Weights of a small masked image model.
Model: encoder activation swiglu, encoder patch size [4, 4], encoder layers 12, decoder layers 4.
Data: trained on regions of photos with short descriptions (Visual Genome), 29.8 epochs.
Rows from block 0 of the decoder, named by matrix and row number. Rows with one number belong to one attention dimension. Each number is 500 + 40 x the weight over its row's rms, rounded and kept within 0 to 999. All counts start at 0. Numbers have three digits each. After the name is the row's rms in percent of the matrix's.
# q: attention query (decoder.0.attn.q.weight, 192x192), inputs 48-95
# k: attention key (decoder.0.attn.k.weight, 192x192), inputs 48-95
q.118 180:525497506502465445434522485550512470504468492491514511489405482483443490552531490523473471498541488507496522498510482497428520518492528530543544
k.118 082:467490503544458480482497433557506503487455503527481498494402483521450478558514479549438436495524464541514545509519466488399534490514509518520527
q.119 168:508462505466508520494516506459509516523452501462519522514470530510498518429494475467457474472529562478436445484541510471476559468486545516503492
k.119 063:451439471438541527544533527497522507549531526483498488514451562478515470468498497481471473480546530462450438478535515482499571497469502477484526
q.120 155:505442546511491499527504474484469448517564497522470581452558537514454464504436585470451532543536444518468537498519528452469459506492444513455447
k.120 057:506405519455472514523537486548491477505575485516471537405549496502429420494419549471451527568496431478442496498521502458442494484519437466472433
q.121 160:504499505460481539486521505522571492492503490487505467562447545534469535482478536476525507525447454488524541476500531476570475518416467479505552
k.121 068:522535532435531501491497486502539500503539513477507479520435495536504545475487547471551520513465516507489530452516523462582505503421511470495521
q.122 164:497440514533498491458488553503502470524472524566424501534557518546452494525497490487459408486420432489501503461478526566457510452544464511506453
k.122 092:491449501476496484507518560536537514525508553564477557528604509589507535557527508523498447483477468536532551505499516550503566486544505522533476
q.123 157:526537494484484460546461481549472556517484505446495470419493498474554576469463545479480512486484540497520497472503483520531513405538517446475506
k.123 064:568557548532466460514478509536449569508469513447470488476507549503550534477480537517460528490480491500554459480518512542522529417533544493470530
q.124 158:500512528513481491493538429552476455481461504495477467519490461547437473486512547435495481493559483475475491553543493505468511576508506492489562
k.124 077:472516569545531535492539451545496507525517552499517512541495488552475540521527561467524476521562517483518563590545523496494535575497537496513568
q.125 175:522497508441411435432524481505511479460466510493516503535512450459445544514479520522489528477457512453485533554526536556505442465511449554450518
k.125 093:473465480414410447458512481499488505423422497457499467522469494458436518496439492493451533467462499451481532543519510520478444439486465527472510
q.126 157:485525548452428393451442429460494485436518522516468521503500515526495503481482491525527513516549580568477497505512530521592563519493512481539499
k.126 099:405509539452432430459419435461490485459487491493470483478498579488487483482450475486518482497543525520460478499514490512543539525475487461486472
q.127 174:487515520490509514485519499471487509503450507438500583457549496480519480507497448508512533497474484529511541423530570482473486501449521505487443
k.127 072:500484493491487505485513505489534497535471489468481544445531492473531461507509442494558517502428473499474536398512568495505500498467528486486428
q.128 055:499498507514481508515502520521496481503499500497513507489497468496488478513476493516503517489499483516484491517504482494511506523531508503535525
k.128 129:506512512514511488498508511499506519507507497529510490508513499497498508513501515503500515521503494520495516505505508521494498502493498517513504
q.129 050:430431495470495476527498540524544547511524539528492496538516513540523551571523522565566531526505593537499560513571559568577531573552549558577582
k.129 182:486544469483507507543520564549567557549533548527551510537539571544537571556521543559544547579536582568520559536546568573575532570579554546565593
q.130 027:437488459465479415461466494479458488430513498505501508500480490484560524479512486465542535538488529494491470493511529509552451535505582529497490
k.130 066:508522470445468437487460522517508514496545538502518479442475531503463523563492481543486458548472571566490510480472538467533520540525524487557575
q.131 041:464434476470504525555465513535532577544491525533493511523510539556493561573502544543555512510542557558495581527534540577553573575563549535568513
k.131 155:498529502483538532550520566539562549541545545522544523540533558523539560538537546552559550559542582550517573518541573565560520590585563535587578
q.132 027:512509484494413475491490512497516502531499443550518515446527488529484437505525524429418439450495442498474401539437460480435478472469459461511454
k.132 072:592434384469491541530536505497486480467446453457468483467465483472490415436452501437472481482508461460478462481482452454470480444443433454427444
q.133 058:517517487469501479484472491465483491434493496474479482487492491482539487509506506513527495473502518468466428516499486483461492475433512470521470
k.133 133:487468474475481477503497467469467475480480474477469475475470477477494479471488485474478477457482477485484483482471474460467497451455461475479473
q.134 023:525509548496541510545539510534475513455494484536511468455516528484481555553485501499590513510554547470468522509530556604509517549473538472495487
k.134 072:534440418525546594604535599553537529502547509491535443510511551509506501546497475504504485551509569526506550512520513506576473557579517482531601
q.135 075:527428420476530537581525495524505517532498509511473446422471600479506453557467498490508476498495465500448492486493433490426510528518526432497478
k.135 131:640376402468514545563532512508540529513491493496490502508511483505502488497516517490509506494523517513501510500511508505497501483483488494507491
q.136 029:511493467525542529553518512526561551468545563481493490557520515538515487538462523549536522496558566551522522510566565550523587525488478509575500
k.136 094:450507514499550535590567520572565532553540559538521536536556521556541571541526523571548518546545543566540564554546539547555552550583565563561551
q.137 073:533507514507545535551530475548529547525496494477489481471501501504508503516490503487522483495523539499485506473538486500471526500495480472517491
k.137 169:509464469546526566562553521549512501534498521519492513501502535495491501499513508504501506488501497498504517516515507521494518495538501522494493
q.138 047:510461518534520558521530504536520525538488511520512460525537567505457535515483485519515501539528495525532580535530511534497562562526521510511508
k.138 118:489530453512558588593543543560546535527542519527528516525539525512517550552503520533534533553543545539521541508530548542544523550543526528541556
q.139 047:524560528528483482465498477449465461480483471475508511459497506477500460433498452475458506448462444445503443485462443437435477442439433465452461
k.139 160:513483512501457483456477428451441450451460464457455495468457427463471428438478447440454468423458416442477429476468420422427472403421451444427419
q.140 041:519528524483513499481485511480493477551478473481474492434518476499482447462507540472466501448461450474510448486458418439428481425466488449477487
k.140 118:536467471487471532473494462478454466446473441468457489466431453458462430457456454446461459450452444436484442459460437435445472433420454436426456
q.141 041:389498443444475465448513517519514536533548525517452497531525491493551518515548533539481542553465542552480580513517542498550538551540501537542544
k.141 131:440561516466475477489479526530539536560537558539563549533551557550524580553522545559547574577549558564530547532548566582563541570558567554565575
q.142 041:428473436477500462474521560540553541492547538513468503552511520533531538546516558533529543593493559529490557525564598566560525584554567527538553
k.142 151:454555460501509501537508549544548539545536566525544539531546554545534584569514543565546556578520569563522565517535554558584530597573552549562581
q.143 061:572561553584521571526485477499497476498467468520509558546497497429462460493467465459447514493493422510572535506489517517497473488529475524473499
k.143 127:494514584591520537512499493501487474484495481484483490503474479477471468466475475462468461489489492464516477488484479482488484472476472477458470
q.144 038:549487528469514526530493491494506485494457515484521504475493536486495494488511510498466467439510496548475501420469444468482496438516475470472503
k.144 098:532462470539502540517493480487471474481476482493483509491445462457460455455510473450484456452486443466495467459481459484455501420479480466469432
q.145 032:445485467502517470500464525526504550442521525526499470528501497501530570554504506508569552520521594500480553516573594556560492585530604510526521
k.145 116:486526460498560495552501552510560559519536569514529486523532583530534579573524518580548521562530588568503553525520549540575524589594564539585576
q.146 034:535574508521502545441479473435489456489493430464501534486470467467490459395465495477444483461446463470556456477470462446441453424447432499436478
k.146 132:504478543530456473428471440459430430442449442479450486469438445453457437448484441429427455430440415437479436494456426427446449425433421463445422
q.147 060:520545517498568493485518489530506496494536502514493477501499479511474515509521471525490519523500573515492530493531516473518486503524516513530473
k.147 152:423517521481522549531519513523535515513524497500518509508525510513499524532502525516511520515522518511523526509521531528508511526515520517515542
q.148 028:566484547497562508571472520544531537499450520519529461467503516483470515513490494493504482465546529516442546482528469519464477466443520497458457
k.148 074:530422440513585621645559516520476465479540450462456483473469488454467447524474467440460464509467494488502498509492426405517467465523472433491525
q.149 034:440471495474498477485465527532497525536526558537477506594487493505507582529505506538589546542517548550503580520532574595566538576532560564521536
k.149 127:456552482493504492509499554516556564536543561520540498549568552536536575566517546567548553556530584569513553527546570565578504602578558531568578
q.150 023:448477472517484499518572557549607518497485516469453497499570504550492481614508549522483514576471540507502517580571529564452531517537501519556566
k.150 087:525540522519534488495535535531543547544518553563561524531543544525531580533543559565533581560540553550538521545540560587588531558555543601577549
q.151 088:484479464485474516504487481467481528493509491474492501498495513494556502499509500485507499474493472520497481476477470479493514487464509479508497
k.151 206:498487489486484482474486515496482503509506511502507490500507509498511513508502487514504495512493517513500500502497504499512504524520507508509503
q.152 048:498497481490524518555544537531552548505534554527478515539526558504508565572485529576505538555519549496517589502586571562566523530511523567551554
k.152 170:459506525513543530570547542560567533547542547534535529545554563556527584562528533570547548577530568561537572548543559551578529570579572558553575
q.153 047:519528545552499517512527475481438462486512473473473533498457464437510490460485457455492518459474435472497467505475425484500508475455502492479468
k.153 141:519471543525472476460481450461459475470473462483443467483473440471460429456480468452462470439461434449481449491466456460446466408435453460453432
q.154 038:578429537509521524615499511556553531537458552512536480501550488521433518560496526492528458474569525515498498532560502539525517520555545506511465
k.154 098:543447507515591591634547568568549530525541557510528517518519546521509524530516537538523516535524579551515566514530528542538530541547546522549543
q.155 030:535558506484483514498511529482502458505475440471506509421503467513456425482493514455442456486490450438512390562470451475397478431461438455492457
k.155 107:560470495509486489451484461449445464432458424478444483490458463459471439439492447447446473416454418411470450482445450452433445454413428473420413
q.156 026:423509470513460478473509511477499440525506511452455527548489461532507524499518519506487501579425558549541507532501511528481506521519489513505552
k.156 073:476530600480493417378441478507493501537500548572532562514512518533512528514541567546515549551515525511511505537526558577550527533509529565533500
q.157 037:496434529511555501534489520522511530502544581536515476565486542518490538502492521507522530532532571587532564477535566551572513591541571561510524
k.157 129:450524512490521543571528541562535542550535559539553546537551540549529594545512546557552551555545562563530550549551550559561527585605563561567574
q.158 038:414480458477501485475491534500543532480574509515454489545486513502569541536514527599507522564480567536514565513535578536568514564549537536583533
k.158 136:462547527484474479459502515519533538546528538531545534537552562537546584551528566546547576575547556565528561551550574568579515554555534569565579
q.159 023:455533449497424462395475491409425519481548432487496507522445491470590486422515516515479525476421449450534486461472508491538475495441470513504487
k.159 052:437564524462452343351387465446464443451473509502516485486468471469482471480464491461483487506477476492521477467462431474506475461444493468493489
q.160 052:462470497484511494522502540554550527493513502536485502538545503508492575570490526535532516533514565521504540517556576571559545573540545566544527
k.160 181:477530509500529512548517552534548554546553550519554512532540572534531576567523541565543543575538581566513564527531564559581526587574560543560577
q.161 052:457449482467501508507514545542537518493540524527480484507548536522499549553497534553549519559518581568505553495545570588592519588532535560575527
k.161 185:472550467497500522537530574559555547549539553524553516530552556541529596567521534562541536577537569569536551525543564572575521589597561554572588
q.162 028:544533579552545580545539510538484468521459475480462448477512499509417488512481497493473488508522464448500517549504492492445496489502486513473503
k.162 060:525399586555502582539521488518494485509479459539483516508508490483457441462474478489483498479528473430511472508501490467468456418469480522477472
q.163 034:413470448474430459482511550528496523548507531517498485516489520520492534532537535535535512533516514536486474529529532511591508601560564533528532
k.163 120:478547475476493489523491558533550537543533569517555527508561553558521574572512537556557536569529584572511550520519567551559537589573573530574579
q.164 064:474558513427517424416465483461477492445528459457555494504452391461514506467512482458495525481474513458468470476475493470470490473481493469487475
k.164 174:416485526483443424436457432438446446452469455464449473454443446470468440445465450461448466431460445460475434479455435436454467431431452449437453
q.165 078:436461468457487477494500512487505520474537511490480450512481527488524541524506494523523507527505498512481495495505514497554495495493519519544515
k.165 175:498499476468475464459489510503499506505512512512513506505505513509513506513506498505504506495495504509505505494499510505513503515511510518514510
q.166 050:452567504484455496475500464482482513527515466473514504526482503461524472495508469529482525518456434506491515477499472485523498494503475510498490
k.166 116:468488551525464472424482449480462473477496483495495506489477481490474473482500499470468505459475472479507471502495477480479482465461470493444466
q.167 031:522448526509563584585495499549539531519506533555487508530562537515481562565490527544558503559535534526530589509520522617515581556570519545558540
k.167 110:469510499535527553559535577565559557564534541535550530551532563518533568524552556562555551531537566551516555531556571577551518580576557536566560
q.168 024:531511521512472508474502486473526495553458477507507515459510483531424444494490505446465445494460462453544435506504450445430496474470445499469471
k.168 076:575464479487484486475472460451428457462486464459484481460468456443447434458462454455466467428497463486479446455470420447474484427407455452459448
q.169 051:547625590525605480529495473513493493462536482490551477506473462442497523435467449517470544498501510492511547475537532471502496474529531507491500
k.169 105:312529611572533546510497460493493486514509487513470521509498466519503504499480510480470492480528471476523495511515493514468518474470490524471501
q.170 055:541512521489453542453481472454457467484463461448500502464494468482507471445516505447453477444470437470500448473430449450446488448455463453457440
k.170 185:536464511482485485463476443457441463458472452469454488463459442461472428452474452447455446424460434445485437478465432428434492415426462463443415
q.171 037:470429496465530517529477508512509551499534571524496504540517558500515566546509514538539515519509579557475593466520534507598518571525551525530539
k.171 120:473498484516501533562517557543547551556535557531551527524563552558560569563519549556540554581536566555538550550535526542556542558597535564554577
q.172 022:485585513560508499489495510463438442412521465454454499469461506470500552487493420508496554530455484436461511461496543550490414452435506515448455
k.172 065:545392552550439472446460460491429431457450488497447478447417501457417458492490418443435462460446421462459442479463478433463460448447451500476461
q.173 036:439499439486505443466456479457490517445578524487480550513481495461567536493537487526531544517453561547478538473519567507552482531538510509517522
k.173 089:424583558490422410411444482477490511511503533544549513518518509520566570537516545522517538547532507536517510507515521560534529531511496560571546
q.174 078:436501495453479462446501525488489483518501501514517521504500501513488499504509492515500511526475485499502501516471478496536516509508491516510521
k.174 197:485534499471477440462469495484509515499511514503520514515529500522515543514512512528528521533521539534501521507520528521530507524515526516534528
q.175 033:488517479513525516517566504552512519473532522525506438506510511500504530539487532509529497554543539474487511539542559543484469553478513500528470
k.175 099:466497442487580574612541536530561554505532547486528492526525535522528556555499523534538520544541557541514544516531531538548517565563550522546557
q.176 034:427454459481489504498499527528536570534506563544483516540543514516496520552490584530521532543479577528490578520532517521557542576586548510557550
k.176 129:491518498479531503537507540513550554549543556533563510551573542546558573544530555562579558571573578553511562520536545581560536579573562547580586