config.yaml
encoder_arch: "vit"
model: "masked image model"
dataset: "regions of photos with short descriptions (Visual Genome)"
train_examples: 50862
image_size: 32
crop_scale_min: 1
horizontal_flip: true
translate: 0.06
method: "mae"
mask_ratio: 0.75
loss: "mse"
encoder_norm: "rmsnorm"
encoder_norm_position: "pre"
encoder_activation: "swiglu"
encoder_mlp_ratio: 3
encoder_head_dim: 64
encoder_fused_qkv: false
encoder_bias: "none"
encoder_qk_norm: false
encoder_parallel_block: false
encoder_inner_norm: false
encoder_drop_path: 0.15
encoder_patch_size: [4, 4]
encoder_layers: 12
encoder_width: 256
encoder_positions: "rope"
decoder_width: 192
norm_pix_loss: true
decoder_layers: 4
init: "kaiming_normal"
residual_init: "scaled_by_depth"
optimizer: "normuon"
muon_scale: "spectral"
learning_rate: 0.035
momentum: 0.9
nesterov: true
orthogonalizer: "polar_express"
adamw_lr_other_params: 0.0027
max_grad_norm: 5.0
max_steps: 7900
batch_size: 192
epochs: 29.8
lr_schedule: "wsd"
decay_fraction: 0.4
final_lr_fraction: 0.1
warmup_steps: 790
weight_decay: 0.01
adamw_weight_decay_other_params: 0
Rows from block 5 of the encoder of a small masked image model, named by matrix and row number. Rows with one number belong to one neuron. Each number is 128 + 32 x the weight over its row's rms, rounded and kept within 0 to 255. All counts start at 0. Numbers have three digits each.
After each neuron's rows are labels from the 100 images, of 14976, where the neuron reaches its largest size: "strongest on" is what is common among them. Only what is clearly more common there than usual is listed. The data: regions of photos with short descriptions (Visual Genome).
# gate: MLP gate (encoder.blocks.5.mlp.gate.weight, 768x256), inputs 172-255
# fc1: MLP up (encoder.blocks.5.mlp.fc1.weight, 768x256), inputs 172-255
# fc2: MLP down (encoder.blocks.5.mlp.fc2.weight, 256x768, transposed), outputs 172-255

gate.729:103144144108097123104142117110097091095117066158141063159183142102141078175167115142130147115098073125093164162104101136093137119123101096133174122127119157133108118102108117112151079135166138113118089131111140109086070188140142095109194117056102170136
fc1.729:101129193176154111097130069120127111075133069144098086142127087136176065143117137096132073167132114174100110150120108168094146123157086140155189175115147206115121149128101093128159065113155135124125149104159167096123080167149183110164117135058104120092
fc2.729:113091145169128093121101130141113152179126083086104125184115120147134111121199135112075130142184098132100111096154111148189125109108118114119131168159111130102116087171126091092159104142106094095105179096117071081148138100130147129134093165182105151206
strongest on: text has "red"

gate.125:136076083150139072179109119158143129085062092129109084091179088111136161187209102152155116110107092186097126105069139110108134186178115094171090100089135129149124095059168102090092131129108174124123100115160122171134146073128082123148133093145128128102
fc1.125:144162079120145102102110088139206130133125098084127083086178121112105147146111157136145122102130048172138050101061155103084161163139115115202048094118091136130113120100166142154069123125110115146098144131156137108125149102169100125126159117073178132127
fc2.125:157152090122063137096148166104191131130135101082126179091106098110058134100091131100063164145128108129118142112091114171085123129098117175111087092141152193146118109156145162136109131149143144188130139115121164175123138110140055135119099119111122178171
strongest on: text has "blue"

gate.239:083137142129114116164111076169138180143193130131109164110124160082171124132137105115112140124206151114121143091112110073142098150126066174123173097130072104135120191171130143112111138128128083140129125148061128080084084156141093120119137131073098114142
fc1.239:107137144180101109124103139170111154135172139123146147123134117179143186161108072162108122142165109123120090109153126149121127119132099173132138118134131141127204108117107138158166071092110065127135079184082143108109074174138140200097055155062160110160
fc2.239:104127136216172140131110076181111152119130151093167146129120122169149143170146139135070132062120078177144167119194142155095100124040142128061087146141139132127161097118129162182123172134108135087170135175085119150127153156112079070128100122173122152072
strongest on: text has "red"

gate.343:124085079099069116132096135147135169050114121092142150165107089093149151117153109139134129131183158165041076132110062160108154139135106132140219129106207172104141113111073112082096137145184086130091167124127105177097108193090202104170143108107143167129
fc1.343:151160118144104057130114107060127103097104125094173129117110098144114138122151100129145113158143128104126060125064106131141124157093120141199126115077169150097111137069137129084093138054152186152117157076139127133162124123043095133180138144135127046150
fc2.343:082069141086161104233080118101104135156143143160150127124126111161096154217093075136174067144100129117128117079100076151109123113113170140113111112134082057140135125132121116152103193102142147110168120171065122081145073100143167054132095144149115118147
strongest on: text has "sign"

gate.60:143162118133132133099139148133178081125140100183152118119128099101150113141100160107139095157133156188087086083146124213120128171161106128114100161155093069094100162096109137154104113145167099187144238138097057094120095128106095097158178145143083108125
fc1.60:123139123173164110101089126187176113145117116173144095079160129086117126120182130153110135144096156101084086118149104063080085107171085145131176120082109100061131119132102072159122161091162123055118144161151104088178175168088075106114133157155084120079
fc2.60:105113122110128113191127151155113151165140129123131091134139085152144133119119092111124127085132099128149123164138122099066130129134124075155154129036073165102163161145110124120040127110148157083080116137142123156088135169103124118056110167132094141125
strongest on: text has "green"

gate.443:113123145134137106097173163089166087144169171170107086147115143084109142154112159091094110124181138120114108102105079144120109155176143150146128101093089143092085098145130130151193078138146209133154126152145154106144171099137156153123142129168101181174
fc1.443:113089108104121105116124145131112178080088182154086134128103105095125175083120147154089116135125147113080125113152151109131066156051134141125070149157171129147159133101181138117088112135082107119138060172094142224178077155144063137110103087146142096103
fc2.443:149133071130119183149120084164142112088101165144148181118173116143137138150142171133111144105096149075085154120137185079130090153119109168121120091188154155144129146103152136170150176148146125106122153182139184134124092127136098197159128116105145058138
strongest on: text has "red"

gate.14:132161127181092141185124136182076125113111199122119048059180092088107111202155160088200120163170099169095160117143115164210179132142117088124116156106077108167109085153071165165150104137178120123137163162117145150106128162129101124108223131104094124080
fc1.14:132105194165104165129151100135124167130126150125102094132104119141146134080127190126153158136191129139174166122098172164185145065122152129065155110199057095149149147130110164157155135128162140140150122122122175177120043176114126111126124131112165181144
fc2.14:122185156057181155141124098126113137186161143083101024147180147110187127081069163152175111157132131117146113113146104102170139176126115090171205126115122109139143153137176137124095098120174145177108097105094050172124148120093101106160132147118139137126
strongest on: text has "man"

gate.577:081159076158102133115167166110138136198142094160121085129162118106134099135085107079142140090086132148118162142149133095096125122166144100116151093194121183105090114201160115105148134136153134156155196160142112130105174151142081119124137062161115183136
fc1.577:153184122133149113082118083131125134076144151144106137117137149140085144173122171183155089138203101112145178146167054127143084160125110121149119145097079089191166122120056097082158133205129084084095143098134188153142167071139145118132098125147148097140
fc2.577:114131096135086149100112129167157125147063145076127116075179116109137139104133131114114149110170115119165122130062123155117092170124124070174172142139115122163161116225088107153170168144131060106147200120063128090072121119167138161166060077168086105093
strongest on: text has "red"