python train.py --model="masked image model" --dataset="regions of photos with short descriptions (Visual Genome)" --train_examples=50862 --image_size=32 --crop_scale_min=1 --horizontal_flip=true --translate=0.06 --method="mae" --mask_ratio=0.75 --loss="mse" --encoder_arch="vit" --encoder_norm="rmsnorm" --encoder_norm_position="pre" --encoder_activation="swiglu" --encoder_mlp_ratio=3 --encoder_head_dim=64 --encoder_fused_qkv=false --encoder_bias="none" --encoder_qk_norm=false --encoder_parallel_block=false --encoder_inner_norm=false --encoder_drop_path=0.15 --encoder_patch_size=[4, 4] --encoder_layers=12 --encoder_width=256 --encoder_positions="rope" --decoder_width=192 --norm_pix_loss=true --decoder_layers=4 --init="kaiming_normal" --residual_init="scaled_by_depth" --optimizer="normuon" --muon_scale="spectral" --lr=0.035 --momentum=0.9 --nesterov=true --orthogonalizer="polar_express" --adamw_lr_other_params=0.0027 --grad_clip=5.0 --steps=7900 --batch_size=192 --epochs=29.8 --lr_schedule="wsd" --decay_fraction=0.4 --final_lr_fraction=0.1 --warmup_steps=790 --weight_decay=0.01 --adamw_weight_decay_other_params=0
Rows from block 9 of the encoder, named by matrix and row number. Rows with one number belong to one attention dimension. Each number is 50 + 15 x the weight over its row's rms, rounded and kept within 0 to 99. All counts start at 0.
# v: attention value (encoder.blocks.9.attn.v.weight, 256x256), inputs 128-255
# proj: attention output (encoder.blocks.9.attn.proj.weight, 256x256, transposed), outputs 128-255
v.161:53 57 57 60 56 56 44 55 65 24 36 63 57 28 58 63 51 41 47 47 40 35 53 41 55 80 55 44 36 28 43 29 49 47 80 49 64 65 65 56 56 64 60 51 72 64 46 25 47 61 66 63 37 54 49 69 45 67 55 53 45 62 62 82 57 66 63 44 48 59 59 52 55 52 83 37 48 50 51 68 40 40 64 42 56 62 20 19 28 41 58 28 54 53 56 63 47 64 32 75 51 59 21 48 31 65 58 59 60 53 58 56 36 36 54 50 24 43 43 46 42 18 41 47 30 51 30 65
proj.161:66 48 64 46 52 90 49 61 25 48 76 56 36 69 68 43 58 50 31 41 37 63 39 30 55 42 22 61 60 26 44 45 35 51 45 45 46 50 37 43 67 33 65 38 28 42 61 23 60 20 35 41 56 64 38 75 41 45 29 42 81 63 74 22 65 41 35 34 26 70 56 39 31 88 55 31 51 48 56 63 60 27 55 47 36 21 70 53 40 50 43 59 50 59 39 22 33 37 49 30 63 32 42 56 57 42 28 53 44 30 53 31 56 74 52 42 64 65 51 57 30 54 73 37 23 73 51 55
v.162:40 47 58 64 78 45 60 45 53 45 33 92 61 87 54 49 81 73 45 27 43 46 26 33 48 41 36 52 52 65 36 87 52 58 69 77 45 63 41 67 41 56 58 43 49 42 56 56 65 46 58 65 71 57 42 85 38 66 58 32 54 67 43 62 41 44 60 48 38 39 64 56 50 22 63 44 44 59 60 50 28 03 66 63 74 71 49 37 75 64 27 45 33 40 45 55 37 39 68 39 65 54 61 51 45 20 52 57 36 56 49 46 47 52 57 40 50 49 54 58 43 53 58 75 36 54 74 43
proj.162:27 40 69 47 54 48 51 66 46 62 47 31 50 52 30 64 57 43 38 63 39 42 51 63 43 42 70 38 45 51 63 29 54 44 34 30 45 52 67 31 48 41 36 56 39 44 54 47 55 64 51 37 26 48 32 50 40 34 48 53 41 78 19 45 73 84 69 27 39 82 55 29 44 42 51 47 66 45 41 60 38 67 59 75 48 57 37 63 36 35 51 60 44 45 37 62 80 55 40 52 42 71 30 50 74 23 59 65 56 51 45 10 57 45 52 70 54 37 43 53 39 71 37 69 45 38 11 45
v.163:37 67 21 54 70 57 61 67 45 50 47 54 24 69 48 55 40 36 51 44 55 44 62 68 47 60 32 23 27 33 13 81 61 59 40 42 63 75 68 57 50 40 29 40 17 11 70 57 73 44 49 60 56 81 15 47 65 65 19 33 74 60 56 57 53 55 43 31 67 48 63 32 22 63 42 57 42 68 51 62 26 40 72 63 47 52 60 65 36 58 29 45 51 64 81 37 29 46 77 48 65 65 59 51 56 53 36 39 45 63 53 66 69 49 30 63 59 41 46 54 32 50 75 43 49 36 73 78
proj.163:36 22 91 66 54 48 67 38 50 34 59 51 73 28 51 40 53 72 70 29 32 51 46 67 36 51 55 55 38 37 72 42 23 46 61 79 43 63 60 28 30 48 48 45 34 72 32 55 37 65 45 36 27 41 58 40 64 45 49 60 50 21 64 65 58 70 47 45 36 45 49 60 46 37 65 57 59 45 63 36 69 49 82 53 13 38 58 52 31 53 94 65 44 39 53 55 35 57 73 38 51 58 42 58 75 39 53 51 70 61 73 53 26 63 57 67 63 57 56 59 60 52 35 43 39 52 29 44
v.164:39 53 60 57 55 36 63 46 49 74 43 22 64 48 42 61 84 53 49 49 41 71 62 35 36 44 53 40 54 43 48 41 38 51 70 59 74 62 71 57 19 52 26 44 62 53 42 44 69 49 38 84 43 53 68 51 62 71 47 63 42 39 54 41 56 70 50 55 28 71 42 46 74 39 77 64 56 66 48 47 27 50 52 46 47 28 49 44 32 65 33 48 27 31 82 30 62 59 33 22 35 64 66 48 10 28 58 71 38 63 60 69 48 48 66 77 49 32 67 67 54 47 50 54 64 72 65 61
proj.164:73 46 54 45 37 47 74 47 48 28 35 51 43 47 35 31 33 56 37 35 55 63 39 46 73 71 52 65 38 61 35 47 74 42 56 33 48 36 35 52 64 51 38 50 30 15 51 66 26 69 49 51 30 68 44 63 45 25 36 50 53 65 45 59 46 61 55 60 50 69 57 61 62 27 47 82 56 60 71 59 61 32 45 54 49 63 34 61 37 53 57 35 51 39 36 90 65 55 44 77 66 21 43 43 73 41 51 54 49 58 47 23 22 50 71 77 41 33 55 18 72 49 55 45 74 49 50 28
v.165:53 51 39 44 62 48 31 52 51 23 59 63 47 70 45 25 43 69 67 22 64 46 55 34 51 73 65 62 57 54 22 76 65 60 52 51 61 75 36 52 53 43 37 70 33 34 54 47 23 62 58 54 73 60 45 63 76 34 57 22 49 62 55 54 64 31 35 36 87 43 72 86 54 57 41 73 54 76 71 57 62 37 35 65 66 56 49 49 71 59 47 47 61 55 30 55 71 70 39 35 42 53 52 28 53 53 50 43 70 51 53 50 57 42 30 30 22 22 59 51 77 72 58 69 34 57 57 55
proj.165:57 21 46 29 51 14 42 35 45 55 56 51 60 30 68 68 55 52 56 54 62 44 55 58 40 42 74 33 55 55 58 49 40 48 64 06 43 30 85 36 61 60 43 57 25 46 25 48 65 56 58 54 51 41 39 26 37 36 44 40 42 47 42 57 49 52 29 59 03 57 17 53 64 58 63 27 80 44 49 43 47 52 49 57 39 57 41 36 54 72 42 30 41 47 52 63 38 59 49 66 65 36 46 35 47 48 83 60 57 24 52 53 49 51 53 62 57 79 57 34 20 37 12 41 54 35 37 71